A small image embedding model, trained from scratch.
Model: 4.27M parameters, activation gelu, depths [3, 6, 3], widths [80, 160, 320].
Rows from block 6, named by matrix and row number. Rows with one number belong to one neuron. Each number is 128 + 32 x the weight over its row's rms, rounded and kept within 0 to 255. All counts start at 0. Numbers have three digits each. After the name is the row's rms in percent of the matrix's.
# fc1: MLP up (model.blocks.6.mlp.fc1.weight, 640x160), inputs 0-159
# fc2: MLP down (model.blocks.6.mlp.fc2.weight, 160x640, transposed), outputs 0-159
fc1.300 076:148124139093112075130166092107102101175098172145142071130105107064134099061076130070162144136136128134100105088123092128142077148165116083094107111150171134148103148108098112153103141124166152149142126152124132164142122179120173102101138086155144107143098169164065099117103080115145159133094149159094163127192167155091151167105133084094131112090083115129111216160113223135153102127128074198096101139166176126157207168109074163110138131130118127119154104106115066126148158185156110
fc1.301 100:108144155143146095104143099146154174115126141154141141119068133117130055120164173171162089156153143150046094177110087089133112174179180147129094139095096151136128104110101126142070112117115128141129159126127131123108144126101110165113127077145143112182124082136184156159121170103166095099142128120116110149127191145066162147169143110051168157138121150161139177067146159160087128082184090153068066106133079094181107149108160133126150127168151096113157092155070174083085155126169061
fc1.302 090:098118141160118117122151113102129137152133118107129133086166122129136165108074165102101034129157162110176202121117150138136168093142098115141205173099148173105086097166118135156117136168109176099164104101131126073146133038155110182121112115083139141152096159105128128148139221124145190129057109078087102114139140159119094119155198118146153060143143115087097113124168085076131139153050133159097145125176104095131176140132171111148111105166120145107152140136125074172179105106124148
fc1.303 098:120145117163139123104110153068160158123128129132170116110105083210147140148102152120125131149146138075123101131144155158160169093127120136144177131124161035088113096092171085111111109117097114146142168138105074097120142090126067143124124090085103171207156141146162142142155114177084125087128104085095166175100178150084086103034200092116093113098153135138106141148120182094146167092176165149113130111166136112101076093072122131164127122097165104123115071162127122182089106180098122
fc1.304 101:095126135083158121143117133083136146116146096092148067094118170164100101099126142176171143150090095138143146200116116127157115183081075085115092147146130080109101173140127154113131170134074122184174091150089108153174173123105142125109124081151109133133144134089193159100131123170188114159099094122159186157146115157131052123131105155137154165127094077159056123165128115127082102143139113119094092140164076155111155120164138127133094093124131096154120081191076065134154089194081062
fc1.305 123:100130140150144145110143119149075103104112111142103184108119126141182156129144164203073125078145115082149095133159079150168108103144182085130138193100105158122107120113187132131050109135137157140084140157077121130151110051098093115138088090196107108173074195091112120111161128050130143132210108080109095215133099129125160189094136115139155075161160144093110093146107077124187118092128116142104139148129112111125094125120134186160142163124158122137096117137123093108160134120172113
fc1.306 050:088115097085123167164187115093154092137184095158118120102144113115126107147152069144108055103158125088098136128155155151157137153196146106079091111153115133145093138091107186112177131106147151176148107103154173132139109126112097043170125086117091102145098134175112163185096193151068095166151119137115156127110117159055095093162154150140129137148062128118109191131134132063097111162156105121084132156053119115108133149114121165157109203147132122118152170160102082138165103134100193
fc1.307 084:148126147113168163130178144094073102128100084124098139075123134176098079129097115121103143159094120086127103174087145150140114154150118121104121125138158121116105166174085121071142189115083153132095162111111137131034131133162185151077132150150145137167142137147159118099142084099142151143151146088084090103119115109100115110129168109179106116106059112089046173128145143147155138112099103144102198099154161127145079086136143114139197114182116107155087081149146136235157072171180156
fc1.308 070:193162121122122162158117093136132106146156101090129126147122149164068095111109162121133128126083117193196091121115162122166115146157145106167118130166154071178073095087156139133099127161187194104160134064097108146182135077117127150116102122138168092109112091099098167144170119157095107136137173105179161149119126198115102112085137097083179123091151153149108219132114083151185120066107116100165117129106189168126175146142140113124080111129107126094143079086168105064106153123169153
fc1.309 134:128113076149156198123103088142174106153091154125143116098091178163131188158116206106156110170117046155106136099080101122140131090147112199061117063124127117085109144176088131155153119143111104132154131160154138120119075146144129167119160154091071134153089173117115144122130135140072152148097123137127115128110155086129085166150108171095151106074176174181135143158097127164134113134155132197090205088158122149180128099156079130134146091149126097157064078113126162098122087170144158
fc1.310 074:170078168121132090098100083160151130153132128074133148137111106171054195160126147155114112172000139151172170165145095107142110104130075158129180127145110162066148062160151152208095111163158086187130121065143164117201108135132118082097074127128167130167090145160094156138127099110143167157131166117133128132108110139093104145125170111098105178119175141139115172078160118096168114126116148140144091143056079147142147105090118098147092120101130118147156133124122104128125127164123111
fc1.311 115:124132134206153163131129170144110114104123110159137175085119110131093151143133135177138092155128137106152129077128110087178160130093108130056227101068143165154108145122129078144131074159195083108114156072140136086127206091124112169116160139044129151117115121130156163127149129117107100131078079153137107135140120161159131110123127106166112164157131107156126150090128155145127105066148164166082086124132113135069115101094129228093118127098050108122151169184178136114165143117128169
fc1.312 101:091140085094116123119115175153099140126147101103167103107162136099104174116156099088084125162147123087158146120125148129176121098129138146184127185125147099099120116160167124160147117125105086136155186102089098111158102136109188093126126078085100050157133114097130074193138106143138113213189128095050199098111127131095136131139151140064164150134175164125135133149144108114121134062138155134127130204162075117145057084126107113131161121140120079104215128180170102140166104119156095
fc1.313 094:133142142112130134118087075099116171162142098149209115144140104121118090085130119117090117125170078098154116073138095117169109129170122174089134126073141092128157136038131117141089107148097144184076059128142142112118053124121168092110108165182158137085106158172077070135146101140136177131114126137139067189124092144129074132161112152177144165092136088102109136137207105077157150133143112110133167123127086192140177133199141136104179115120141120194119148140138119111103101170125077
fc1.314 099:081117105095199132095186123163108070110150076130093212155163112135156115131140135141122117101143203135130117197150143155185079182144150168156151119168122132131138144096126105128112129131128104159079090135131174134131154117106108075078112132142125115144089100150095171086137152088168160105140103118096096041153129079132137178096113126116143097147114169110144138149119153163125124124092108112064081117078115145174155151142061118151115192203092082104160165097092119105165127123198073
fc1.315 102:103185141085145123088164097145094045066200130143128168126131115141125100147103097097144131125124114125128168051133164125178128097142118123104070100116161107138150160134062169117107103139061128145124137144144116093072137219148186111089163101183135093115094196096103079158148102129126128121159105152143114099129122146119130153107158183159197134136057109142125136143115162141139141145102126151117023185102107161135132120113151129159152138134086132121118115164090167099144077064178114
fc1.316 061:134095137135091094169131185138141121109182102126205087098114086094141130120149114112151145215125155067114080117114029154178100132108176148149144087055129079089133101089099137079183131103127093120152083101205097096170158132135137103117132093092115127126117146099133063102092122168116133097161090121128137090181119097128152146159134166138139089128060154141124147127060127096145126173140103165152157163166126114099091102166138090175155139105161099153119161117164200113141131120151167
fc1.317 037:161100123146120179184088147144137085088103118134110106111077156098132131102126137123124178209100132096099171134139080161199104131153139172155121139126094116156122142094097150137141073089154145165153062131126119100111159134168130128090121111072095128145065126097074124182092120156146141107147107110172100160188180069130164105183190207084095124137065189081094127100182179089140142124127102113108167131107187171125099128147098145143140129100137108104091149105111139066104119147096172
fc1.318 126:105178082176082210096109157089075150126109116096102099119124092127191101140121138131119145097137060169119127144131077123154164152179148132073104127153084113111140140061145108181129109143128120182048058136140155159119123138121137173185152132191122122179091069157104143150140143122118133127172112139121140132130138141095144169114165127118099126142103147103171108150148070070116137138084177154109180136091122129140133095119183101101192117123126083202140170060134093168132137115090064
fc1.319 130:165152131099137164094088156091100126130114141092187142062144103115091101142129120117160116135116062129180131182186092140127155143104115152079092084149126150125090097137119140074142084157143123093161135127141128166126214112137160178081082127113107120142132153141156141091066140064142135140065171071113078158150123134089146143189149161099133146123116105098140143131096102103150070103151137118064131144153199111173169091175127177104170119202121213140131162131124095116135071115083113
fc1.320 099:180133131145165095188115094150112135130066092119201130143165129175108120157123094061163132157144173116057154116185124126157144076094102152168177156063139102119130115149154095092132154127113120138150089150145091131129126065189151158185139069083067125117127137109157085101098120174122147125126127120087174062171114143111132129145178161101112132092106133157140160110089125075160098124186145154125117114083115196168100152127091108151185117054133092136130133094138078183121083153152129
fc1.321 054:156142148136134098109159177030145145134175114116173133071085151145140151123134118100076156141126128145101084128104145137188099140136149130135104095135150120154109117165140130153176166110143117122106115131086144101172107146117054084159100071152143120163159157075105131067110140141106095136095073142107166055152162144120129151100187146073116134110129111084119125203182174077098133150108123138041122167130123099125204162139126184163188129069098146185149121164131060107156123115120140
fc1.322 068:125114048154160124114142112101110168163168149112121171132105101127134103099124133104129172130185091143087133188103091092151162141147171143106145069121119185130100125134149118138099117053110160107140110159151150122132214149122092114142178085132155120123095139131127124168127166122121138130055179167092178149145154142147196150145131055039109156083163170118083126152105156113107109080157107180146123144116152132110073126074128110120150108131165145134156130187146175104097055129071055
fc1.323 150:140101176131020115159143038143197117084091152115121076161133111107128153101076190117102155133161100171108144076146083183152173199127175127137119137097105057154125141120178141127149095119130132139145146163121137170169130129126140109086124147127162077137124165142137138174094140079152152061163147150120104151135205151105106127094113119167132126083175127087118118147127074103161114122123164121137103127126127110115131161119154078105170027165104099143142190111085110094110145130152125
fc1.324 033:113136189151147149100105134151121095120132187114107116109050128140152087133145138126117061079084119137144143044127089136186118128112103078188130132173143125137139098127103143145121088103065136138190128143119197070160182088150089116151152150134116180101114147117082134167096111146084104121077091044174108042095113123111123152109070113080106169125122082119136111145154144147072124087109120191166134164119197181129129152151166137089180120117085103127142150158129109147102108120110141
fc1.325 112:097162143160116086120124137144110146170152080148145118109141135123153129154081147193104153096143112151202167138133084089159085092161142183172186129096157185071132191120153156133143057130140141096137086131134185136082077109131137129143101123130152094053079104112106099159101133095125131095138114112126122152097129148120062158103137149119157103145158192147142123184134065137100155146152137122030069185137125125047163093162127149081160150121157093126105151083136101094147113137154072
fc1.326 129:056140136084119145124131137160073072088081165153182102141123137133148125084100130078153136150083118119142076125115123132180097154130109134143089158176212131150143128225172129107169166144201133126080176167108065168110126101140084183088127141127139176102144079160118106102169144131168147168110140121093103161141154114119076122081147096143142105111099098157100129144085176089169159175137145111111090129121051160176106107141126155094151150139137112162101165072162093121162100096112160
fc1.327 090:143161114087084112119145159044151151136119117168099164102087179141098183085171137122190114150132088170124179009122135181150093170098169162147092152081128139132108134161152149112188119180145088133092173118101103119165149116101107106109070091153131108102149171123144144151133126184133122160153135120150157098102135147084069123120161093126080087037147112104072116109091110125136103134107153149149104159141144136155058122119124089114131129118155107137078144120133220116126098166154134
fc1.328 068:102098138123111094099145182159173158161113145142172125108173116113166164137134210161124167151088088067150083187155048172171087138103192102164082150165126175172134123199180111138113085143043116112139095128140119100160111116126113106102143109157159104089134161114083119135126101139161077119106143077101075171132133173109120120111150061114137103073160076066153127107113112111154088141174087158084167155098152129126117123137140104123100127102158132153101111109106133150061098154155086
fc1.329 164:170110109151146132223149090160113097161150120123112206144090180148131141140134163139085121084178160138100108091152058116154105145134148160116128105158137169149173112116118155157136096100103136093125093188147117104140141140132111070117055108168114147139157131146009139158091046109096140131129119135173123159157148139129133110085176093095147140117100098229100133190111068114105159087122115130109137105118153104203098120147156115078094157130161169110135124132116168149130094135156094
fc1.330 109:201094093173169135107123117113178140172099087090121157104124140164124088155134153192088178153143124103103137135136090141154108089173105153131120144141070116098097115140110153178088112163119092167128142114171132111102134117090098155064126150118157099101149110161115168191127143153123108103081112111111083139078103101148201143126129152168127233195175166061133166105153076165173106158057106107146079111073140103132121163114101121150141099143180113136184102095132098159160105111168121
fc1.331 097:107134133159144120100149160163115079149170115119138081053184147114114151082143151127194135144078131165141090097134144150167145117066151147105124161084121142097138116129138098142111175115140099135188095061093110139164153151179180097103100140160126143102238089107106094139097164178092181137109100087100143125153091180122133092144145107169110117129138130181090145126060107084143141118068074124138149149093172161086089122183177080128134075135158162111165147140136085117141067151137120
fc1.332 113:111129144160178118153180103176129119097122139124114157117146100116110090107187154141168143094080131135167116182122141081139114127085058144140115190105075095135158093110145133077199097120207128100143137073077157151186145157116130132101099120123122054138115075114139138093116144125069168166126135137149105176110078120100113166159106080102071096133221132139107149161149136145142164126159106093128101098130128119148149077131166155163097177066113108151199152111162096093093161146182100
fc1.333 075:073093140101125151126172157115076127112130125126209108069136120192094198126150133112175139171145112090092102151157127115170140153132104136078180142176185108140117080137119127072143151120088142140132104147108123138112167099099127121129070143134104166069144141165137119122217139158038102153115058109133119121070152132057156141131107102153115110085144150107085128083146192060160108135103153161086170148152090133140058081120185092117146137121137132156122143136142154154109160135077159
fc1.334 109:098162120051101085145137062102156146124179202142110127125126136131079136115124154104151075145125166171175101130111196103152144158180117090167098137072078128111082166098192149097115139142135133124103161120088152155112152189122136145125144168122096077146157077091086120122109178122163098114123131108143120143088148141143186165158102048069131157109122145109118155112146103156066081156130157123145150131164104149144133096129142050119077144135164104059142121176171074103172148177160109
fc1.335 081:113117125108144115135108121136073217057116114116186153082120122129122120072135121111134097137132095111129098178174091109168124112152154138116073102133169052155134109161112129125178134122138162154167108109074063228109107103180124135136106094085146100183113108167134136164133123105113095137120107148106187119197117207131075119104128058094109137163053156098134164178142112183119111118152150139139156126193126138157080117174128124110205132121121165144104164141150115144126095095123124
fc1.336 115:104119085094162172146109103097107201089144172115155120118164104146093100186149114126182125140117133135102089138164134137166156154064105158135159153094136106127125069064170094084148140128155121132151111069144164163069121206129162120084107164107097076144135115131163155093175149131110074124075111132147134088147112092167147106155113130098185164116164217063106165106148125163134147100096122160119154061161123131165139122149154072105132185045142130179137153160120120117158139080131120
fc1.337 089:162159080107150148182105170136120100120126147155158069099140118110168082095103082151114120183155127052122133060091154103173163173087139128140081187138125145118078111131151091173156109166126105100099136140143122113061114159124134078127163101115102120151136095139098154153068141083166157177151126132138178134164109126121189124051183175156146140135128135127133085120132159192125170147089089106157138135168128150100126115184168097127059131127115085170187156091115219130083128139108142
fc1.338 083:209065106141140081127127126150140125116140052109139157097087146077157154148098184168125079165094070109112138187094096049197090161138136091116087082128124152137171106128168096155113138135119175137124139110160141098107095167176136105057186129138146105160146146186094120112101079066208198147105133129123153100113140168114114095147051123156166123100119151133138057113132104135148165126157137128122171135151103129124148163124154112143156141122111119089173107139154085099116136125191150
fc1.339 099:103197123139141146092078124104173119211153126111156073102136133118151084150110105121093193093176106091119135112092052126161138185152065088090100113094117092169091165148114147092142093151108162075082137149182115160145141117147113063075135183149130152090152183107113130128157164182120143092129092137134167097164127168093162095105123125108158154157136172133143213101100125073172122114135123111110106122114176130069116155122079133146137114168138097091135109087160142150041111119121113
fc1.340 032:071156072102109135097136096144103145134124125166151117074097121108082139142169117099134126120076179110133124136134162104162127100157114157093178136129112154159175112121093105141149110036212102179064087153098125034113159138130134081151091148181134128113168167126191150101134065152074128129131111135098120126130200093129131154164135114109129157106131195179105151192154174098056103142131141149170120132131138130104119139151183153130084182102111124074139127173143170150097157178136120
fc1.341 142:103159147129101145158183172136094147117156103110165112132126119169181118114126160076171131081118124165089117159129099140144099127094125136124125103092160078188084130169134096159111136200133128089148136120162084128070121060166188085150116141060135110029148185162114126105137142169118118124173099132081090068090111134155092150175092177134135136134118132161096165126079100153136063118116105188110206108100106112129075138132155123106178114124128094197114139131167075107134165159124093
fc1.342 107:089082144114129110129131088115140095085139159148155159137102156127133170170097183077127177117092135152164111180100150142161161115063117094087112200183121064067148130084153132104204062175134130130117104104055189072074122159129100114104084130161104134126154181166173182089157151165140127152107145125103084069082142158083128113133152150109133145122158164152120117178161136156125143117116154052133086132119141048136114108148180138088112148104138124109129132133116145091140136130151070
fc2.300 076:144086097123120131151123161204190171125176127168112165146148145184095133142122131158171146142154114124112184185178130117123072125106110140127115112141115099141099160097170083153109127169148178142142146081137098120126121123176093113066097157121152127190131076130190107128165074107098098078162122171139145134080046074141087147085143150086100101103144122083122166106142111111089100114118086163130182094163178102167078088160115120081132086128123118181096079162175110110071160111096153
fc2.301 108:118062145183114095155169145165109117120129138145177100073174107134145157067067122091137121114142160118098081123155172129095138192131157199133095119069128082146079171119170158139132175110092153140135161133094184062159164121154214139161190091141090126119096117158151161154176155123129202164092128097120123184108221128171160113134112132111120151115092150103111132193147117147110140150137103134097162115072174130162108149099127118082136153126110155101136098156120103147109185154127128
fc2.302 086:135115096090168096182145137135117199122072144118140110189063198064150159145125143150163123111121122161142120155086150108154134100103140110179212116144144073106163208172060111084060088184134112085091132113175092134118147111074107157164135089113118155167150126138139064113140121150121154123162148125125142129193097119141167143151167165127089161117155134170188129166143159193109131067184119138145157108105152134110129102144168133092158086123146105170078107148110119104125103117113149
fc2.303 098:099166050139119123149125171151096154161100147075146146090178135109145101116164094146130176180163130141110112151111146092120151143149138082103069161116142119089095149120145122123133127116102153162148141032166156167145085057125202121149116141153115147119150139101150074122132204181123193125160075142102216104118099077153141129142071112103112141158143144094180097131106143092085121167113124139128154125136135198098127203140171171129136125129136169129101096107153067127117175157061115
fc2.304 107:064190058043114107077142160133085118104141090146084120103114124065115121065083131088046116125140111095160106119119151099159102046087164125085136115113153102118077112133182185127130120190111161123097133117091165153149139068095097078128100146110148078105058132148130106093118105126147162172117086159115137127126108105141076099143121141143101146142105180132077128116160080176130154121185133145134107135144109175162178145153136172124102144101107145102131163051146112130101182114143120
fc2.305 132:120086178192145126216147161113210135119155140144110148114098196175170106145175125091104141064137162113161101146082148118118145117106148049106173104126094132125150139144111102180144144160180202147170098159130163124127166142088132104134118112095136092084121175146091094116125132108109120110149114068081153117177143089133096119108164122154132179152074100135139105176060129080107159132111123156130120056166090124074219132117177176134118146120129120132104141126187129101136113132138165
fc2.306 055:176088129123122102094157105118151099123144076152144107108165121153145098114074114119094060135107087131100110152113154101170126095139141133154142090128059034075120147098134139152198089122106120153133140080127191179154087102181108199119149138081144181105127137177145154063138093115129141049141138191168049193132183086123158136150114123130135162119168089109045166141108130187135107100061129147153147138115122115119123139112165103115117128092167109171132121134102141158115149112108101
fc2.307 092:150114106140200098163124127135137178155118089148164125105138109149170062133107187161128149183136121143170081112081141118184131169138146172131123118139204125092134114149133129099157167168124100079156063162132161124124146149194146089100089191078100112127074119200163157120211166110068119170149114125098186146092068138112118124105135145159138184152097101115161112169143159165157123155151140147088118170122121158161145134135127181076116122184123111099139162094208104115164152132127142
fc2.308 068:072133088113114130148102092122185136121106161096098158162127071109088139111114102091196128247122136088137146096104108109092121135099133097126141163094131137105150131103092155084165183125117143129172126076135105108195146105131110132095142103100142136190135101124123087087123132111168065114125143171140154066147105130118114125109114151139119063099144177140073186088143125146178122126139184123143102148177085135122175154097139080082093160095119159099097093144049155173196179169120112
fc2.309 134:114176156111062146133114076104117112136150052137133174155133132136116114113063061136110132127113138106075184125101138111121160149112138126117078176164099106150090139043097137092113154097127118107093110130115106160177075140164103131110164122132103122113144100127128083183091057073140150092083152098150121101145112189117138111106158137156135103154078136067203132132149071083110080139071166072094151157134112084142132103106082153128161113195128158159091133116199102114067111153146149
fc2.310 070:132125169156148106141116077061129195162173159142106153120161106148106077166137144164177113143141162140175101144113135169088091174128164143149083152115193121169158149140111138147146119123108095174093132103094120151147153113147061086109162184126115115078171120153119132120124113149145164109136140096160150103119103080068094088149121154162166134122069111158062131131057183154190140141121154080142109099125052156126202091130142131090168063098160067129116146130146088103081142178151166
fc2.311 114:133103111142122155192130083146157109054176150121090204084144162164159190087156130144105125122163054170179140139086147123125158079156187167111171168134184109150148127109125111109107141110094166157127099104183149210138109102107057147157138202117149129117117104150107096133095099081119119156148139138066100148172135134123147104154145166105099139139154123151126145132073150101092129118137124109116101154148151160111118146044100167127111135192105131197083093118128080110140127068078156
fc2.312 101:109136138107106145108167146160137123164119138104101190093170132103137115104142171140143123140129056139109104093147185171080182130140099086115140124117146127112128091103121120116132072102105126127186168093132154233157148128137125165155164131118063138098092052148154149132113180091124093102138102150108128103131080112107169206155151097141217138127130137150104117126149106147111086082135140115110143079146134154062154124099224093098090105159155123224155168165159156109176124138155140
fc2.313 092:142109142105165129139090126186082134173150157124184149122116138105114118143114115158060144097148112164094118115121167085126093135121137156089132201124187178134145067090096172152121123181098133059119110123144111065132104137130159028094100123134119138135113122114101095089173080142162173172131141093131108178167115099093133095133133077132135144136100097117091097118120110139124104065131084167072140114064131067209086115088093157096117054121076085132126120098151110158107117125095077
fc2.314 106:149047113129117121118107135171155147133209152184166135132113129114184150128133113096113116107192126074092124209114126126044140105120162153154126107137103100105147133111113113194136174123141098051107072117041149106129155157149124190159144105143108161132137136145132126101129111165168141132132122105129102095158127128076148156115137097172131164206106143101072125098153087117183145044115146154102163147141083125114135135097147149088089138109120061184068131155142140102156164089169105
fc2.315 102:113060142082124159163085094140086151111140195109185190133089124178116142155088093136070169095064093131171090125105108132106120166100155155133143139106118150159131124131140117154170179109123168127163131160149068121102142113177120164108107141170150117154131218110074097131100220183117099103121110097105145066094149120097111084076102094134169146091158186183097156093125090099136099164136154127121160145075127129079092132152142164106147112116123142158097114106178183134094088127153131
fc2.316 065:149095137160083135154090137167171138138132056125142078147228142139110139120035135123153045137102133130113113144153099110199139091093143100101079144143151189097060101075105150066126073104131100100114106108130143128144134108122154199140108121161165138107169138145121130148115149156158114139188159102132096140104116170142177187098145062138158159090086165110123138163091118155136162164111148137133166129122144100146135130115185149105148133163133199154113194149082089091152122097091101
fc2.317 039:183070132143142186151095117084152115111114110112185134060181155171112099108131098071159144130073110168129155113108147162194103123123094121195115125129172080106135077183136121101117101155207113094107101181130134109160116138178112121132036158152137150118124143125117129215148117112200114146153141126191149072138135143094128122104060158134179158097067119118120150164111126097106125152128103192164099135116084065103104133096185095124102136145170112147128134128116094117125168117106110
fc2.318 113:150103112116116144130188175129108093138137117154147125132085100130107209157121108109087097150138107141135119080161136150103168132089168013133129136140152111105123166145133131154182123190154117100097117119152151109185122095055152192112185069147175103070139095133109130088167115123129153143092113100184162127103149105129056151145103147165140183129086143152112123100090077091107092087101176121113089074087127053107150125106093168102140141179161123139143097093150080147086117076122137
fc2.319 134:185089153146169149107176128186106094139141042120099119101132143164128130129189096133113142069100129125137074136125170173139114135142170139167153120128057150159119144102123128165132161153134194140192124149119118106120188163106103082109159097170102076154143147112163150137171145155136132153116172087173164216164109130133121141069176063145102212127093132105128110158096167120099130088165039156146096107122153161163150162134096111191117128139124123101099142165170139159156151119102159
fc2.320 087:136025098155107104110104127102161163174173093141090159129171081133120084152067147135164119128108139181065111166128124141139140120108156170106084071053162185103071111156118097108080169089119125057091177074174110140126103099116151164117145140127148109121160170121145139154110162125106098124182112076067080140113150122140194151149162105159090122118144087119133103091108088139156132159144106069128116151096158127161164093139177154104165081136102160140150161074150118167124150128107076
fc2.321 060:101113183129125153113123086174107107099128096130112141093160120126157158144117097213129160142148141127163131145089130158177162105073072051133089154097108119170095207175079152128123144133145131129159122113134202144196104164118070122118130118073152133107172131167120101142128122149131105127113084178091111115207129108083149088174122166116144115151157126155188110105111164150197110132142127200106189194162128223129090141126104143120103117118143109172116152151127129107100160136171168
fc2.322 069:139116087119142123112164128179082122123137134149100139140128108144066097127208087130138113134119089141088147149141116119141157172163121098154183104135121160196112139105140122066116097136170133138120113139108106110113169180125149146133106119159119162165109061087181137173114072156184131121191142105093161136126105132102131133166081123133087135077139061107044073114109130112076173134192091126119092124171184172126159164147136166130178085171188153102059115079088102145108060158142126
fc2.323 139:115098123112151091134144151044109161199129143107177167118119189139057164130098111088078081114133107141141175166155149143157076152141087112147206134173102157113122163095109154130098098141110098163169114139155169115135183112083158135111122148115111131151110121097109149135126106110096141079096118105153155091087090152120102151113161088173121182134118161200157166133181157137149146102096138147110126054152200149162164152098142123115154172152113166104183185189126080126128118098061172
fc2.324 039:153116124119111183132174114096151081152114150162137113110063142167133197164088148172146086145127080153134128112139118190195152171135110127082121135183091158092116105126125143129145125113093141133079150154135142093085194129073087105161114149121137126092162079156081134169109159095047125180120157158070133143092096161075152125173129178100120112179129110117023115126144163164158088115138172197096175121097147154136157171155117137127151128094107151178157093126167121164087116145110151
fc2.325 125:135145163081106139133166166201092157060112090123144148115100163079120151122119099114147102107118164073198111137133102114113145083108097113116126165137107120139161079163082117171128086147115095130152048126130160109123148136150162058134031098180159159092124086145157119069075130075080164086123121105143067110115125130111133102119145120143117089182141110125156148104113120107104171102100117061091118081116120126085107155097089140171108201160097121168175148118095162183101152090142086
fc2.326 122:131117114172150147117161118112128122116172137099147127137131091087068131093135119122153177168191163111186140084078136139135143192156171118133114123105075176064097130135098094114129118158130145139157121101102189133110115170154105122079144150163156119133072160157113170161152076176119029109141135150113116124117067125167064107095125079168041176140139196131188142105133154179164121155153167149087153173099130133103139093102148154120089131160087157140098155097160085127129059114155109
fc2.327 083:150137176113133161122116109151102153091096130101166147115158113134173089159131138154148127124145117116088131164148087160105183160097096089063076153128156144056137097139117174106149103076090112166160171066138170093070132110130126098129159140119106142160133158142158109101121147105078091083162181154143116066162153152174160157154058118158118096078156132116141103101192166105165150123099125121098159119123123211173160139094123163063111125168137168115147131120149227112186100146078088
fc2.328 067:091127164181099182187075106165165087144114147112114119108144155135075106167192115108112095108117203121138162090099176082120148116125052093104081165077138136161108101119098131200156131181147134139143115160065116139061115111143116008103122137125094105129144163114155088150104173159068169159156107171126155148107133121125186082101123109093125155149156114138060104099104075085093119119135096096123133112121146140115143104128097127107126175147182161130151136101129132142182120138117176
fc2.329 160:134089123144149126175155091111159151187174205141152119114093186133093075128125127112108179107100126130109227147147053135185113135102075180050098122130050115129115158139166115175100088131164119093092170125138151107072122089143137114145149156176116132085124171124069137127112087137137123128210187148113164164148097118162134086213089159137159060136155143109140152132115115089132110143160213123122101143099119110153107140100090129132105148138130151134088114131127127148163121129112143
fc2.330 122:085084095119106096204125103140121156107149183054112155128093117158169058108094219116126126130156125127135081134132146150156150113136115148118116227065138147064141123112113107087144075113140114129146104127169107164096113134122144104122064057101089180127116157079136092095140156101112128168103135090174116112075115069158081096125131066125060109117111138130143126148093106138165099102147147105127091120104073156109158177124113160105092097101141114106141143112228098155126127147152129
fc2.331 096:172136148071055124121132161124179115148112123119091123135173161115075162086045177088132054061109129131095106119084113155177130157131225160163145142082143150091138112148140151112140127147113177169150078127157179120100157155186159138104173187107197116084127153148097136169103143117117163158177132105166201135093102136175121148161130093094174126099145119131112146128121191131132108150149108153137115105133138167161164088104169091144150110130162165121129145147110189163188123101127133
fc2.332 121:120172159174132092106132146129130167151122147148130079102119087114090151199101103146139092192144140160085136197145177127113062144174138160146131142140109112104159149066093153135130133164110130126196177081107081161161170101194151123137126185074110111191049085187141113050120107078142107133121165181129111069132150146134169146143126174103161163153161190119112152114126151181156115146141143078102143092124072121116109150149164167067121121105113110149137136137149098131164154159096155
fc2.333 080:114188106171164137131174143099124137167124107118121083125180114096160148112173139087124202147192114131144099139104113116188151091140161155163175157108177096072143125102127100165122135167115126147131156057152141191141144067139140101070160152084037100152099102139166085044113087165112130100142122117125150090146094113122148104105102140119099109168105128110127180105156116183164113211130173142127140143193155139191111176135124127098125124115140159089114111159085136107069156168151094
fc2.334 108:091166113087113068114123121152156093097096119133086081143134094132157127144165150075162074128122131159123114148122116137147139205161167162132162054117115152194099125101110065159139182069163145101084080124115093138096130129167129123078151144127218122147119134140108133127131114073126106136090180161161093090132146141131157146140110133089105161141167158079232130106147169106157070095175125089086198122106096153096130114120206159097073108138129140154105167090149124137098131090123122
fc2.335 079:112165103117138119182194129148154038192083108183085116089150060146099054096105092084116184187116115127145177086142150162143156110171144094166133130164130096116145081152112129120136084090097099103097094112149108173120109101138103136119126094109148123103073105098155168106098090089117102116099069171085158147060163152082123166095132137115074119092136065094083173097115124117131130132104085167119134107102152083124201134118083136161075123088144129117109134101141116121171142093134101
fc2.336 103:131160147110167087100156114105165155109113097142102041144179109160078145137154106123107097145165177139081113121108092085173156125158167106132133159141127153091132150092108134111136148127135143078093042077114082138163087143175170103142132046093122134145127137147134155086113159133113193168158174128152123113141199181157151095135179149122125199173112136102183144186143154104135090142109127130115114155139130125055124156123151142114084070186141098146114115058047090122125130130078121
fc2.337 088:153080124099178175092112099119161136121128069142113164127172127048115171151104176135138092068127149101163131129151144129140140098185136126156105190123162140120073158076130092133088143121097125162113143097088089136106140138155144153173191108151105147172147154149157151140070177085151159140129150115151114143182104098168138166166108166072105119118124086134113129101103225184111116130120080141155151160156090094113141125112164134125226169152112138098049139097104140160099164090083170
fc2.338 092:091111125147185117192161084137095178146162136175066140141162078105141098129110110115137133215086136093161116138129087164116156142121135132067106162091111119158162087107105146098102093138140146125181150157095132157101196144178178096084145182112144116081117197183153139130145101143122102101167165152105128132153151077118116122093113103111175140149141099142061086112133070124143154058091124136099115167108144073151126127132164148095098175133120035090142149182165082129150122121176111
fc2.339 100:064132137187164133071145088137091153043093142080089096140134121110137143146149106101141112143103136131181084080157086071107171138130091124146163105112086139074116115154115077115132071096159079127100107148159071065141094117114166146122148046098124122127185116119098126145109160087118164099097109164097200146172101098129098129167120164127133092134139099113045186202124155156097084108124171109168097090146184086121154137139108139107102094178156149086143132133129087144142127147112106
fc2.340 038:127143088104153124072172120112192141137151129175140146123169159152104060150187142126134148089104123090142142144049131202095113172075113143073130142045161070118128132100170129109065117173053109167162145130108143146151139130123105176096119181157143064132144132134153120163120097074144064104128091137159104094094150139137131093139148126096148156168178107108142176075131159081121122083124136121129173152088117131172075112133126131137097097127184106129153098122088110101100114165165205
fc2.341 118:081098101095075084087138117132126104167093098108132098144220171109098126092168065128080095131110183183128153115129139153186132102158111116155096147164167187128050097160084110126140133082153159147108075163108141143120063094148154132151151128213120124131135157142191167182150121093134111096110090154114145104122141139128159141102158113137143087116162114168119136058158149163168123168137100188160120181125144101104161180145176099138145094146118138178114063140091154181160113119125139
fc2.342 110:136125100115099127077152141089188144105132133109170090116155105051163115150131095134113174204118171166096121128110085095089100124078161153122189128109113174104105166096143131067169127092112151097123134142057126125127134111185139116158110182174110087101081163093060159202142073158077126153092108150157097133130068176081120130128127125145129165167151145106150138131135141148136100129111070131168078124182110114062107103099194190143123107151123136125180118144142116167168113114086173